A small model that answers yes/no questions on an image's attributes, trained from scratch.
Model: 9.72M parameters, encoder arch convformer, encoder norm rmsnorm, encoder patch size [2, 2], encoder depths [3, 3, 3], encoder widths [64, 128, 256], fusion encoder width 256, fusion encoder layers 6, fusion encoder activation squared_relu.
Data: trained on photos with spoken descriptions (Open Images, Localized Narratives), 3.8 epochs.
Rows from block 6 of the image encoder of a small model that answers yes/no questions on an image's attributes, named by matrix and row number. Rows with one number belong to one neuron. Each number is 500 + 50 x the weight over its row's rms, rounded and kept within 0 to 999. All counts start at 0. Numbers have three digits each.
After each neuron's rows are labels from the 100 images, of 14976, where the neuron reaches its highest value: "colour at peak" is the nearest of a few named colours to the mean colour under the peak. Only what is clearly more common there than usual is listed. The data: photos with spoken descriptions (Open Images, Localized Narratives). In brackets: how many of the 100, against the usual share in percent.
# fc1: MLP up (encoder.blocks.6.mlp.fc1.weight, 1024x256), inputs 0-127
# fc2: MLP down (encoder.blocks.6.mlp.fc2.weight, 256x1024, transposed), outputs 0-127

fc1.703:491506499528528523483542469463521495483524482501597486515410548408631477518554501387597457484520582459506506438522454485623464511526488394483526504427504535553433551396503406540525484621433454579521508546525521518371527473536436541507537443535522502498453495402462481432495450441541537566484480484648513491471450495523506543543459472386501521490582547517496460510534465486539500451448
fc2.703:569512488540609524503489544482442594482569476519430544443492519597525466470469483517472460470555528550540531516598465508429497604471524442451450599558461574494421533491471457532452630521637524496471550472529411446505504480435542478556540428393433525406480536563498528511434459567556500391548498489476569507405576491446558426538552507552592459401461543575531528540450602489446499463513
colour at peak: pink (29 vs 8.5)

fc1.54:525465524504448520494514510410487486480614496481552482537551435494428546509471465482590517567503580589486497549569351457449538546577516400440514540595491542454465486549516442479521536521518538490447409532418482495499509520545510507601596510477507529597555518612487472487496446440579592458547534551516456431522491498582536515632461422516494519583509464555456541472504466564518542534516
fc2.54:489532473476488572599497529462548600396466456614629380475612515554488527497555484532568548531512433411554442397568532570487432537507476399463439520643381455481451470573469532478460511492524412463618526567473458557568455533420463502537401457496486460612572501460476459508516462383541546516513537500479489552474534456495595515442644516562491495479528469481450520504506477484496554417556
colour at peak: black (99 vs 10.5)

fc1.442:470578455445564435554472542485427370478541474518568555569507574557466467582504403551502563471493577533440487452534478487471448463515647455582483627536502425553420502519536508494420445437557459467495431500453483572580487477622469463380434535526428419480476575492538563455479450473538476456490434534542552445545447491588556492518532517466428505582573505578523493523410593561480543563550
fc2.442:496441501511466487527505475532523457499509445473629525567478482451446472467473518517580602492539504425500427469528549644522440435546452640507459478492419415447469515563485501570470485450392525404518555434606546546507484513534426452505464502513491398393510508502462618419532496489581517451494527540528513505511450444510418559460526463405530495552596556548565531527553479569476526473461
colour at peak: cyan (33 vs 1)

fc1.682:521524535485498602533574457395622529515545546513538568516427536417484345602503500525393443468386423585495493473547471564503457517467496413529535530558482508527500458505561490501501468449454547548527574476447498487486389390541488470539524526528472540506544559391431479522598552556576440546558455568466536333550526516505469548442462418507546496499478500597542521492507447400543541552580
fc2.682:512482482446613540479469550546515535606476494507446519486594421632493570481625500427437514554528501461511550620469519504479483521536470515462526558527468494458430450538492433461516529516520441444422422543513461431580414436533544537561518464573496473496491428668521503552459572510490455471430497439427599474543524563510415507516494539561478517485497578387507425464491530507533510418511
colour at peak: brown (62 vs 33.4); black (33 vs 10.5)

fc1.173:520601546395546411447465566473493487475428517340537513404544424499439509658569501469479582612420511540484552525597520503502476456482554523468438442518461493459503579528441495487492521490565531499377539547551487558666498482501572512552494592445536575475530470481545506447436483420517412489550486482463466433476525603470510535405472508441543456538519417444514530495487512473476537391512
fc2.173:508493530577523537507472568486456472381608446578462524463429487488442520536413511526453455450484484468529501572539445440455536459517515447487460516569474455506488415585591513550531533499591571580585561453564546442512462543458527502578595526472445416458501555487452425524548464501639542441524512543563593486462490498456582557461527537542439475474506484513448449428505553460544511539608
colour at peak: black (99 vs 10.5)

fc1.533:407472474548513430381558588542441476469492561460541479541440466568512525599376528480384426459410568514549543437459457498511475508471495415553501505458547408613462487475486560528518551506520486539535505498397563519403473583472571488440472528453507548475513462498465481441571511399443542499486509541543520425439427516553565524555516462546453528553479585447529545447452478551583457524526
fc2.533:486549463452408422470470533547548554526558602399444540504469482572538507480543493553606506420459481545448464458397533434515538399543475481509487539454518563452546531502485437519556549457496551500567512580522494518626536460526540509511495520452434479507409431496552538548521454496527557393499473514499493493507488535496570452452557614512486501496443496544503508487550528483433548414612
colour at peak: red (27 vs 0.3)

fc1.321:451453442471503472458561485496551467508407507510494556435463464527507547533445468465458550491486533495532467554493545426475480502527538449525477427470470624550540519408500502521549485471461509500518552470536423534534433551409454481560464474507489541377589479443488546425535504456531518493610578465685439493530535452546515464507434433534496431628431540512566419504431499486570525593385
fc2.321:552592489425484513484527496559465495504453480514583430506568491480526516498542485589509407500423559450446454527486516484550451538470528454553438535374518590487585565456462558417536477464567563502511498487515518483449473530484520603527465483544416534523519479446518512502551504376475508402448535446511499480547487411523525387580449616443481465513493513514425552576503475471523526525444
colour at peak: black (50 vs 10.5)

fc1.678:488540507547479526480445536471478590449374514546433539572548434451490480545573549508403449639502459527606483564488485453493436572460429558459414527496468463519434524424492531564426447573521562447508543508558421522527488522515548506517497422467519491471594540507458505599491546484422557428509472505540517486567499443522482509486477416515572562537485628475535588535550520486435456409451
fc2.678:434488495501509540588483508522511502433528453452518514393546526510569474495463526552498535588479588557552502524469578592539537479479497561489584617443579509522502444444560497553477474523573457496592474495567584459548538607479517439516568548523541567530552492435517549421459481501571448485539546558502465516400422418452454568573544475521470559437511455517529510548525533501670461515438
colour at peak: brown (62 vs 33.4)

fc1.367:559536475519471508543507560515614481457530489582440583494484444451532549487466508544479449560527525434610542460507485505467539448475450555473509483503442499494524568556445449548466455430491536655431525579466519507436511467527439565430502501608459430601543483475497558469446592497426521541507525587500519533493395485525437540444422513466449563494436461468533618488497580552447536511507
fc2.367:480389513398523429565446439522419538604530553422458573519459544454554462480517550437522455491482549542485508517487441372502485526488444561545590417503475466537517518508456432502517576521527592448502493507446554486437496547533517534546533528555575500490473473522431480366397498470451435424519485541561557540474434537404489526606570528511431450488450482471566438502533444552532484515508
colour at peak: white (25 vs 4.6)

fc1.524:531540503422430434559517439455500519539474494593488599496451500515427474499513433435512455442509545493567515451439552450464439552449487465406447499510388490616433472451535488541546534456471563542517482530400553470473526488391492539500463458463598521509561469584477459490465420485512490489445481460574448506498457480456453479406447481579557499554433512553477517586507426436518449493572
fc2.524:550419594500491523462528477558525502492520406435452510501520413499421435452527551417483457524447470399444547475560508462478497436492533568500493485590453553489637471487435441551468527554577547524435516555404463489565500522445471529484502519457457459510499516423418500408619518468530536489440464462486509507540563510504586464519618636562483446505564461430494509478496467516530428382471
colour at peak: black (61 vs 10.5)

fc1.643:523409470487534458534515524563529431468430527526485541591600484375537479497474500479343438493561464503496468464578456470554554499540439566537492494443528480552501462429562513535585458557520485457526399530514497476575468543416470470511450422528566494486487494471456379511504497489537427506403506503491444444502552447495509514482539549513511426446480542481503490425565407570539490451561
fc2.643:546480491505507530477507535463452507494582449558535555511464488399455486548533589480508459437566526572478522528484533521502498440511528545516561494565560595405492571577569514517492531466466525448496446480508518449459453446522460562594533434426494516536460548542469575501396371471457456466528566479542512496545561442568523534586440536536427543516559508498524495567517544441386556479446
colour at peak: brown (60 vs 33.4)

fc1.168:536472617512499464495514439527504497511409552506477529499515510539527612387520554394423517441520588571497533572462458599480486519606474440644541566496482479485561472596459512464475521523508529464593435475469492471573450402516527521461527616490519477568490507479509539540454566514615486477513435517389477469579517462539445474536524493489514599551519432481573514470508476451523477545539
fc2.168:439497509424488527520390432399623450523545573559475566465407494440488477566520503492565465426530483453544530440554374562541558437437561543567556477489491417513481460529479539521643494517505480496513502487400520523560467483537559531503484518435511464505498476467430536471467540466498504531471489564535421452433504516623427468486464498523466453514488572530396519624634507599494460548485
colour at peak: red (34 vs 0.3)

fc1.57:532535469413511484520553466536540505483495479523393506575502553588467596523429465490479461569457527483525473533499530454477418496471481388470512460561534515553487499544558478492552531572536449481482484481496568492430477528577604579578518481559442546553442467410472527487476446422381398524453422540504449503441494578469482535462519411569545481444459551549528550410541504486576425520395
fc2.57:376471563516495485493425520543513500556539412572482527583563541475514517528469503547500448449524470516582508609586507561498588498572454448459490578521452491530479445484473524570539511454558490546523545559505420447483405525423478612491488523390520466538566545461512426509472373592405491484522471473544533493482561401509453514430491448488495555500481538447482479547406471491532525501482
colour at peak: pink (29 vs 8.5)

fc1.399:478507501405503470470460562440389433650441535471475467467533523519471549571506508520512472462592508468390394462463413531487531406417495418578572498499563459443510466497556468550502511406499540533455515504433512497464442495501519435559409590493520498588529555495506571525456448520538436530463529533443476477490478540509397431549546533537484456495406530566434514480497432475541490452489
fc2.399:463630601498531470504528524515552481477550514515421444489458570452464579533464580401463488481475558571556473553406548525428511436437569499564541543432490504502486510466488561515584493491441601478444577509408563550525440425554488484506483554436466493478472441534504489565493503439458554456447457475518516487455481501618557554562496583456458486521453505451408457474441436541463445499504
colour at peak: red (40 vs 0.3)

fc1.389:476584505474461446435570564474529465572526460436530490503470576485512452469444490494542586399454454515552446440464502530457613513463586463488489335392463484487496485447332483484485452549425515538482595542505460492522512479446532505581549560502469509470492551515521471480472550483480516515489515602485513445509483447498535567450483445473494532417487484583507471435527535479468533493623
fc2.389:572544487487499481500534457483584483440536454540446461559491435445451521520433502520529475522517411492509521609515512440509543496521539528456425578500616387577544413403434618573541501451472450464450536567528486467455442474557520453384535471564451513439334466493546502454492446577460593439396543407481559499530527523499530524563434547491471461493479507497493514525563513593531575621541
colour at peak: grey (66 vs 39.8)

fc1.23:479567465505532454545431548400496517516539508581502430437586550516468520531507515465562426513568587506496428463548458644553361412528558518464485574430472462478547451546481454487539503484490511459434468537519473507553497510494579448470513422539533491544510580468476504519561562463506506552414472581530547450570571537424472483535451440426571467497550460592525536509525516587330510573464
fc2.23:442507461479395491526470520493524431501398530400509529483515500494409428475539415487517469476481479486510462461496517595522448558432436522523538482579440451416522464544561562519482568469459480567485534454558444420461588466445547513522563498534577502550589608501513550499573391527573480530528565575473485455600376519499484439538561532535463469514539525447554456534522492416516427588592
colour at peak: cyan (36 vs 1); blue (34 vs 0.6)

fc1.165:577524444552465585458486576465450392427530412505472504548401611509407490527463509521534483492487524502497503513432514504552380535521527537469425502547532422516606518601550387470459460547474559509527521433492519442446578375509558485515412502524545510549458447582538567457453469533436485457581502527546512425482514478533472430485498471540411500550462463546527461505408524561491468501469
fc2.165:499443428504483474469479496423535492519558404474487536457624498499468553486538538441421531436431548506469504439578506605466642555468512524535599475464520493524501485436529586517534518502388471486492515528419501477440555574371482538494593526516441457469473479432550498560535511506450531423482609458494443483517511440419467462634516468537488463464419476499474528555559458500541403580454
colour at peak: white (57 vs 4.6); pink (27 vs 8.5)

fc1.271:452488531566573457544492579451412515470519456536452542495455543464528471511472450523532460502442496420495468491431540558514484521458462513503584501548399449517541543472467505490576457479514468496457484529507608430484477590490492462422512513553495560453499545453502457447461517526447472447536507480410497496520454531439470484479458438530548540502426522449495501524413510504442446547496
fc2.271:410517527428529503512533453527526490481562469546492546502402442547534425526470490469535553536439541577470588574613563510504414533504481542440461483455502319481487459450482461492494496494493603506492534471585466500413558434553479466421568538413523502557483476453464458419514392544486487435541520510562496514436365454420497497505455492511461500436499535554504426535560467552472472500486
colour at peak: white (63 vs 4.6)

fc1.717:529485454579396548402543502497501483440490473516508540497509412530471408536549573541492522530460508526496481622587459454551510507498553382454481404548514483493540515490472566474541518458502570523573576471435390469536544551466559510556504473487436616414501515558580483531538516479527524453515475529466493413473462455477518600482413492488501427601468605421577471487508430434533565483466
fc2.717:475580415548493492467434523581574542524449466588522541490537460503463492398420441545516527464436437504522541467448445423415512546553554437514506507430515525550492425542473444501572439548538393470519436488483491517454522444505515428581527491501427496477550493470524547516633452402504532473500368537447555474434489492520484518505512532528495601528545547517383535509418480569539470499512
colour at peak: grey (65 vs 39.8)

fc1.167:519479452558523571519467509504509502489564572529516508507524461514610559401547456515504417465504466497436540479533529608537481441581424581406384497491517489525498406519449435569556492446505500492526464520525422503579482534524532501509495429456472502550543429477497495432580551473522551566467513504540555447505493548574534388496444463502533507491545440529570437464502419643380593550541
fc2.167:529477464467456504536544617395566510423556515508549397508529568421526531509522588462420554515531402430509526361472527557459422510504540492458545476510608476486465447479543521417404598490486510470488514492507631522568498408446493469468390554499485511496477509543438479412526522549478506542556470570434543470545484489455541512570490448564494467509540423492524471517502442527573580449416
colour at peak: pink (30 vs 8.5); white (29 vs 4.6)

fc1.654:471425474456399512518492570540508543496461529527471469544519487442480564513446596449490521436585379479466427425414516455492522545458533562563438523515485499456632530353582511541454424486465498488523496463522595473522603449563442510502465473532536548563495514411440468518499525497535464441477557472506540551426484613511501520512509441475554413522509531536435474452517534493483431506523
fc2.654:473580505569585564559548503466445523518538412554566555531524426491594461533511472562520461458559542405512438635549469526528442518432495608574500533477489522513522458412420499501589437489508437427467431415554514515394463432564490442488409537507449455535481516543517541531467484434491429463432534557487558546444488478389487507542467457498489521402557439374480421501417478470586519499492
colour at peak: grey (67 vs 39.8)