Rows from block 3 of the image encoder of a small model that answers yes/no questions on an image's attributes, named by matrix and row number. Rows with one number belong to one neuron. Each number is 50 + 15 x the weight over its row's rms, rounded and kept within 0 to 99. All counts start at 0.
After each neuron's rows are labels from the 100 images, of 14976, where the neuron reaches its highest value: "top examples" is what is common among them; "colour at peak" is the nearest of a few named colours to the mean colour under the peak. Only what is clearly more common there than usual is listed. The data: photos with spoken descriptions (Open Images, Localized Narratives). In brackets: how many of the 100, against the usual share in percent.
# fc1: MLP up (encoder.blocks.3.mlp.fc1.weight, 512x128), inputs 0-127
# fc2: MLP down (encoder.blocks.3.mlp.fc2.weight, 128x512, transposed), outputs 0-127

fc1.510:15 32 66 73 72 54 61 50 66 68 41 50 42 82 49 25 61 69 80 46 51 42 60 47 65 68 75 53 68 59 52 61 25 79 58 56 49 28 53 58 62 52 58 38 50 38 59 67 49 51 50 31 64 42 42 78 39 46 35 42 26 49 35 43 77 63 55 51 38 23 43 42 32 37 61 49 74 31 51 14 40 40 53 50 48 34 85 24 52 51 60 69 48 65 76 44 59 44 64 60 51 30 65 37 22 47 66 45 50 62 58 47 72 36 45 59 64 57 47 24 54 55 62 61 37 14 56 40
fc2.510:32 48 64 39 55 52 20 64 49 59 48 75 74 29 48 45 63 43 35 34 45 54 50 52 45 51 44 48 58 99 77 70 23 42 61 35 60 53 59 63 62 45 87 63 49 67 34 36 45 58 32 71 62 43 62 62 55 58 44 33 42 63 50 64 41 44 54 43 21 56 44 12 32 22 60 53 57 57 70 47 75 58 83 68 44 78 40 61 46 74 72 45 46 52 56 68 45 60 28 60 36 44 63 31 15 37 44 48 29 22 67 43 59 48 32 54 36 49 46 62 45 43 39 46 69 56 59 43
top examples: text has "table" (30 vs 12.9)
colour at peak: pink (26 vs 9.3)

fc1.471:52 30 54 46 61 48 71 59 45 41 58 83 43 60 61 57 59 37 68 20 28 56 57 53 60 69 64 46 46 28 41 47 58 42 52 74 55 58 55 46 30 61 42 48 19 59 63 56 55 88 20 23 67 58 60 63 31 50 52 46 63 32 47 64 40 45 56 53 51 34 38 71 44 46 39 69 38 46 51 68 49 64 45 40 41 42 62 50 45 88 90 52 47 36 52 42 34 29 21 45 26 57 18 41 39 62 34 77 23 44 41 31 53 66 27 52 55 60 55 56 33 93 47 56 47 49 32 56
fc2.471:45 23 49 48 59 49 37 52 49 46 53 47 59 71 49 52 19 40 55 46 67 47 62 77 47 30 54 75 76 47 68 92 48 34 63 55 61 46 46 48 43 36 33 58 21 85 39 81 70 48 42 56 48 23 67 41 72 52 67 47 74 46 36 48 54 60 47 41 47 48 54 47 62 40 68 56 70 35 29 62 51 54 71 42 40 30 61 67 47 37 47 51 40 27 56 54 24 15 39 67 59 42 46 39 34 48 39 51 79 65 54 74 43 12 49 21 38 47 70 41 52 34 61 67 61 46 39 74
top examples: text has "color" (30 vs 13); text has "white" (29 vs 11.6)
colour at peak: white (82 vs 6.4)

fc1.483:51 24 54 76 67 72 52 40 23 58 27 69 41 51 56 51 58 54 46 34 55 41 42 73 51 36 67 50 50 41 69 33 71 68 44 69 24 40 70 83 36 78 64 27 20 37 67 59 29 51 61 50 45 59 65 62 39 55 77 43 54 77 35 55 75 55 44 29 79 59 27 37 46 37 33 47 43 79 25 45 70 67 36 13 46 35 51 46 58 34 40 32 56 41 57 40 47 47 35 62 49 47 34 61 50 51 62 41 47 53 63 59 54 47 37 51 52 74 52 25 82 70 49 61 42 34 64 48
fc2.483:53 25 79 50 44 30 40 35 52 41 62 24 61 39 43 58 65 38 36 54 48 87 41 38 28 57 28 68 59 51 29 69 24 29 68 37 50 48 55 39 54 36 44 56 55 33 52 49 68 22 73 27 36 48 50 48 58 49 27 58 60 34 21 42 77 56 67 60 52 73 53 41 48 20 35 80 44 69 41 55 52 38 60 40 67 35 69 57 54 77 61 29 49 43 58 37 77 49 51 69 37 47 62 18 52 44 41 40 84 59 52 30 58 50 50 29 44 45 69 47 58 30 54 47 55 73 48 79
top examples: text has "sky" (59 vs 24.8)
colour at peak: white (62 vs 6.4); pink (25 vs 9.3)

fc1.100:45 57 49 81 29 69 51 60 42 55 70 70 60 24 28 58 68 41 45 54 61 42 46 69 66 34 51 43 89 27 39 64 74 61 49 37 47 22 52 29 64 43 80 41 36 46 68 42 37 61 33 44 49 91 33 45 55 57 83 78 50 45 35 37 47 69 55 66 52 32 46 40 42 47 51 32 52 81 59 23 56 48 68 61 43 69 43 56 53 85 30 48 44 67 63 26 52 61 33 63 64 48 59 52 46 46 36 58 65 80 53 63 47 59 47 49 38 57 44 54 60 73 75 51 32 56 46 29
fc2.100:38 29 57 46 47 74 28 52 48 71 57 38 51 35 34 64 64 29 64 31 61 46 46 58 33 35 33 47 56 55 32 52 36 53 58 42 56 63 59 86 51 47 55 15 32 65 88 59 42 62 39 53 61 60 46 47 58 25 46 41 51 28 45 46 48 79 58 37 49 69 40 31 53 33 70 02 48 33 47 62 64 34 75 62 55 42 55 53 58 35 64 47 46 39 59 47 42 38 58 49 31 57 45 40 47 44 05 70 32 35 61 38 65 89 56 44 39 62 47 39 53 50 82 31 32 62 71 50
top examples: text has "wearing" (31 vs 12.1)
colour at peak: pink (31 vs 9.3)

fc1.43:41 41 55 77 37 24 58 37 34 65 51 37 59 52 64 63 55 35 11 36 40 41 51 58 36 80 45 41 36 35 43 38 45 61 71 52 43 79 66 57 41 66 44 53 50 47 46 15 67 72 55 58 67 73 39 82 77 56 39 33 40 49 74 64 63 38 31 43 52 64 61 35 68 39 55 27 54 62 92 33 28 40 43 77 65 50 49 55 59 50 71 36 58 69 32 52 30 39 44 57 47 50 58 58 36 85 29 27 71 43 64 41 66 43 37 63 45 50 38 52 55 63 59 62 47 75 49 36
fc2.43:71 36 59 68 26 67 52 44 36 66 68 74 64 67 64 43 62 71 57 54 37 67 60 71 48 31 42 54 72 54 41 31 75 40 61 49 33 60 46 52 62 81 83 53 51 49 52 50 50 54 63 64 46 35 37 74 43 71 25 61 81 59 28 23 40 50 34 68 63 23 53 74 34 50 31 60 34 42 49 55 34 41 66 49 43 56 61 46 40 50 38 45 49 46 33 86 89 62 47 43 41 39 37 34 45 27 58 64 62 51 43 75 59 36 39 54 62 50 40 46 54 53 46 14 83 37 33 55
top examples: text has "sky" (67 vs 24.8); text has "trees" (56 vs 27.8)
colour at peak: pink (26 vs 9.3)

fc1.353:54 52 51 48 68 73 59 46 60 47 50 29 34 73 46 43 63 53 86 50 52 59 47 58 37 58 59 37 46 61 49 57 53 57 76 59 43 63 35 58 66 43 39 37 49 61 47 45 47 51 91 65 40 65 80 76 52 42 29 54 61 69 43 33 31 69 26 50 12 50 34 40 77 43 13 45 60 69 52 43 71 75 39 31 55 35 70 60 61 22 50 49 61 49 56 54 45 17 47 59 54 35 44 57 32 40 58 55 65 68 67 48 45 25 27 66 45 47 63 64 48 50 61 72 14 69 29 69
fc2.353:75 64 29 64 48 67 42 69 27 23 48 74 65 56 55 67 34 29 60 34 43 38 60 80 19 49 29 42 51 72 39 71 46 47 65 50 47 64 58 40 46 32 39 59 57 64 70 24 42 54 36 71 52 51 42 50 59 38 44 46 51 38 66 57 72 64 30 55 29 20 41 71 64 46 48 19 35 67 53 34 56 45 65 52 56 53 39 51 33 08 69 61 52 54 67 53 46 58 51 66 56 36 64 56 51 44 20 76 30 36 24 67 64 74 60 24 58 59 49 35 58 76 52 39 33 41 50 59
top examples: text has "trees" (67 vs 27.8); text has "sky" (58 vs 24.8)
colour at peak: white (60 vs 6.4)

fc1.307:46 73 72 27 43 48 34 28 58 57 49 30 56 27 54 43 47 55 42 62 64 69 50 73 62 03 63 53 46 25 48 38 63 36 70 51 46 41 40 47 98 53 64 48 44 62 43 52 51 53 41 03 41 45 52 60 51 47 46 57 60 44 81 60 44 76 55 40 46 33 50 54 55 55 23 25 36 51 26 62 41 57 66 57 57 89 69 42 46 47 39 57 50 75 36 22 40 56 28 51 39 47 61 60 44 48 48 51 46 47 26 31 16 26 63 55 47 43 56 46 41 46 42 35 40 62 34 76
fc2.307:20 32 58 62 41 72 49 62 47 43 54 62 24 60 47 43 37 39 77 64 56 51 10 69 63 67 42 57 36 62 50 85 57 19 39 57 31 61 69 37 86 39 58 59 30 51 58 50 65 42 68 58 52 56 42 70 70 61 64 37 55 49 36 62 64 59 34 31 52 68 52 56 61 75 61 52 59 58 50 14 38 22 59 39 75 29 57 48 45 60 66 67 45 31 48 30 56 47 45 53 60 56 68 50 50 41 44 29 55 68 67 60 70 70 70 68 53 36 36 43 30 52 35 59 39 42 12 62
top examples: text has "trees" (58 vs 27.8)
colour at peak: black (69 vs 13.8)

fc1.61:57 51 38 42 33 73 47 27 65 47 60 35 68 32 20 08 28 62 43 30 57 53 67 75 29 68 79 62 92 48 42 57 55 41 52 35 48 40 37 43 57 60 39 67 48 61 38 75 57 42 30 30 54 33 52 37 51 40 70 47 61 83 84 35 69 64 54 56 71 72 50 61 44 59 43 55 66 45 71 17 61 39 63 50 62 48 62 33 50 50 18 59 27 59 53 39 52 30 32 61 64 37 51 42 51 51 65 54 68 38 51 62 25 50 40 57 57 56 48 64 32 54 66 64 56 56 35 62
fc2.61:49 55 47 33 57 38 64 44 64 74 55 47 53 68 46 48 23 49 30 72 22 63 27 50 51 61 53 42 57 60 51 58 48 34 41 38 69 80 51 45 57 49 32 33 71 10 57 89 73 62 47 45 77 92 61 61 48 47 63 17 58 39 47 37 61 34 42 74 43 69 32 88 64 46 33 55 73 59 37 34 20 64 61 75 49 44 46 47 49 55 59 40 48 67 44 51 66 62 54 65 46 69 39 33 76 52 36 56 44 35 50 62 54 35 62 46 38 49 66 57 53 55 23 33 48 55 45 29
top examples: text has "trees" (59 vs 27.8); text has "grass" (33 vs 10.2)
colour at peak: brown (62 vs 31.4)

fc1.112:40 48 65 46 54 44 76 38 34 40 57 71 21 46 38 81 26 58 68 69 54 34 45 39 46 48 24 53 59 54 26 46 58 46 19 52 50 40 59 59 32 55 48 62 64 35 57 47 62 73 61 44 55 58 38 49 31 72 38 35 55 31 53 55 40 21 61 30 57 24 51 36 65 46 49 53 58 37 63 30 47 81 43 22 78 63 55 52 63 69 22 61 63 51 54 64 66 76 43 24 74 44 51 43 51 42 62 60 43 46 47 74 31 24 41 38 52 53 59 47 37 99 40 78 53 40 45 39
fc2.112:33 61 58 37 51 31 65 14 32 18 41 38 37 24 58 63 71 52 50 68 26 51 51 64 57 44 40 19 55 61 14 32 32 49 53 57 61 55 60 67 37 39 28 54 52 62 53 23 60 46 67 39 46 65 58 82 63 10 39 51 44 49 44 55 51 41 24 46 73 70 69 41 60 33 54 69 82 25 36 50 64 47 43 55 61 53 39 51 57 49 48 54 21 69 63 49 24 68 54 49 58 36 13 45 73 39 38 39 56 52 48 34 43 56 52 24 55 36 52 55 64 55 48 44 29 53 69 63
top examples: text has "wearing" (31 vs 12.1)
colour at peak: pink (31 vs 9.3)

fc1.486:62 34 59 36 36 63 28 50 47 67 56 29 61 54 32 53 53 59 59 59 69 63 59 69 49 61 45 83 29 81 55 37 37 64 61 69 25 55 56 51 39 45 44 30 59 74 31 23 35 42 56 68 64 33 44 97 30 43 77 45 28 38 42 36 84 42 29 54 43 49 42 48 56 48 27 55 36 71 61 40 60 69 15 54 59 60 45 33 66 64 61 67 33 56 61 51 54 62 69 79 41 48 57 38 53 63 50 46 44 31 34 35 56 54 38 76 61 52 60 38 43 50 49 72 47 84 67 47
fc2.486:58 26 52 39 32 50 61 69 85 52 30 53 47 48 73 36 38 29 57 63 28 50 41 55 28 44 43 65 53 70 28 57 40 37 35 27 59 46 49 67 26 63 36 66 71 42 35 61 56 29 40 56 46 56 52 59 49 64 49 46 55 33 50 40 71 55 55 25 51 59 42 54 66 36 46 42 43 75 42 29 53 63 89 18 70 38 27 56 52 34 68 60 36 60 48 49 54 39 71 51 60 71 29 32 43 51 39 33 48 49 44 51 59 61 91 67 70 31 40 44 48 49 76 14 49 88 64 58
top examples: text has "trees" (80 vs 27.8); text has "sky" (73 vs 24.8); text has "grass" (34 vs 10.2)
colour at peak: white (33 vs 6.4)

fc1.377:63 55 41 46 46 57 40 75 69 55 37 35 63 33 33 57 32 48 66 48 35 74 36 94 08 44 62 55 61 67 25 56 49 59 56 51 70 45 63 51 58 19 55 49 68 29 49 58 46 37 20 64 78 41 78 39 49 44 50 45 76 42 38 54 49 60 32 55 42 51 36 32 62 64 49 23 46 77 51 40 78 52 64 16 36 60 63 42 40 56 28 28 43 61 66 64 35 43 50 67 77 62 69 58 67 65 37 71 35 46 50 40 50 67 63 30 40 37 51 46 56 43 77 50 52 61 36 58
fc2.377:69 50 53 34 52 67 35 62 49 33 55 56 33 53 64 66 65 87 51 27 72 54 23 48 51 33 29 39 52 34 28 40 51 71 55 40 57 68 70 59 63 37 36 45 40 52 58 14 76 56 63 62 73 26 59 55 40 54 68 29 86 51 58 50 52 68 49 63 48 34 54 39 37 41 36 76 53 41 39 57 47 69 42 50 49 79 46 58 40 50 43 25 45 50 53 80 66 35 41 53 54 39 26 47 31 60 48 74 24 41 27 40 32 66 69 49 35 61 63 31 43 58 56 75 53 51 55 92
top examples: text has "trees" (70 vs 27.8); text has "sky" (62 vs 24.8)
colour at peak: cyan (41 vs 1.2); white (26 vs 6.4)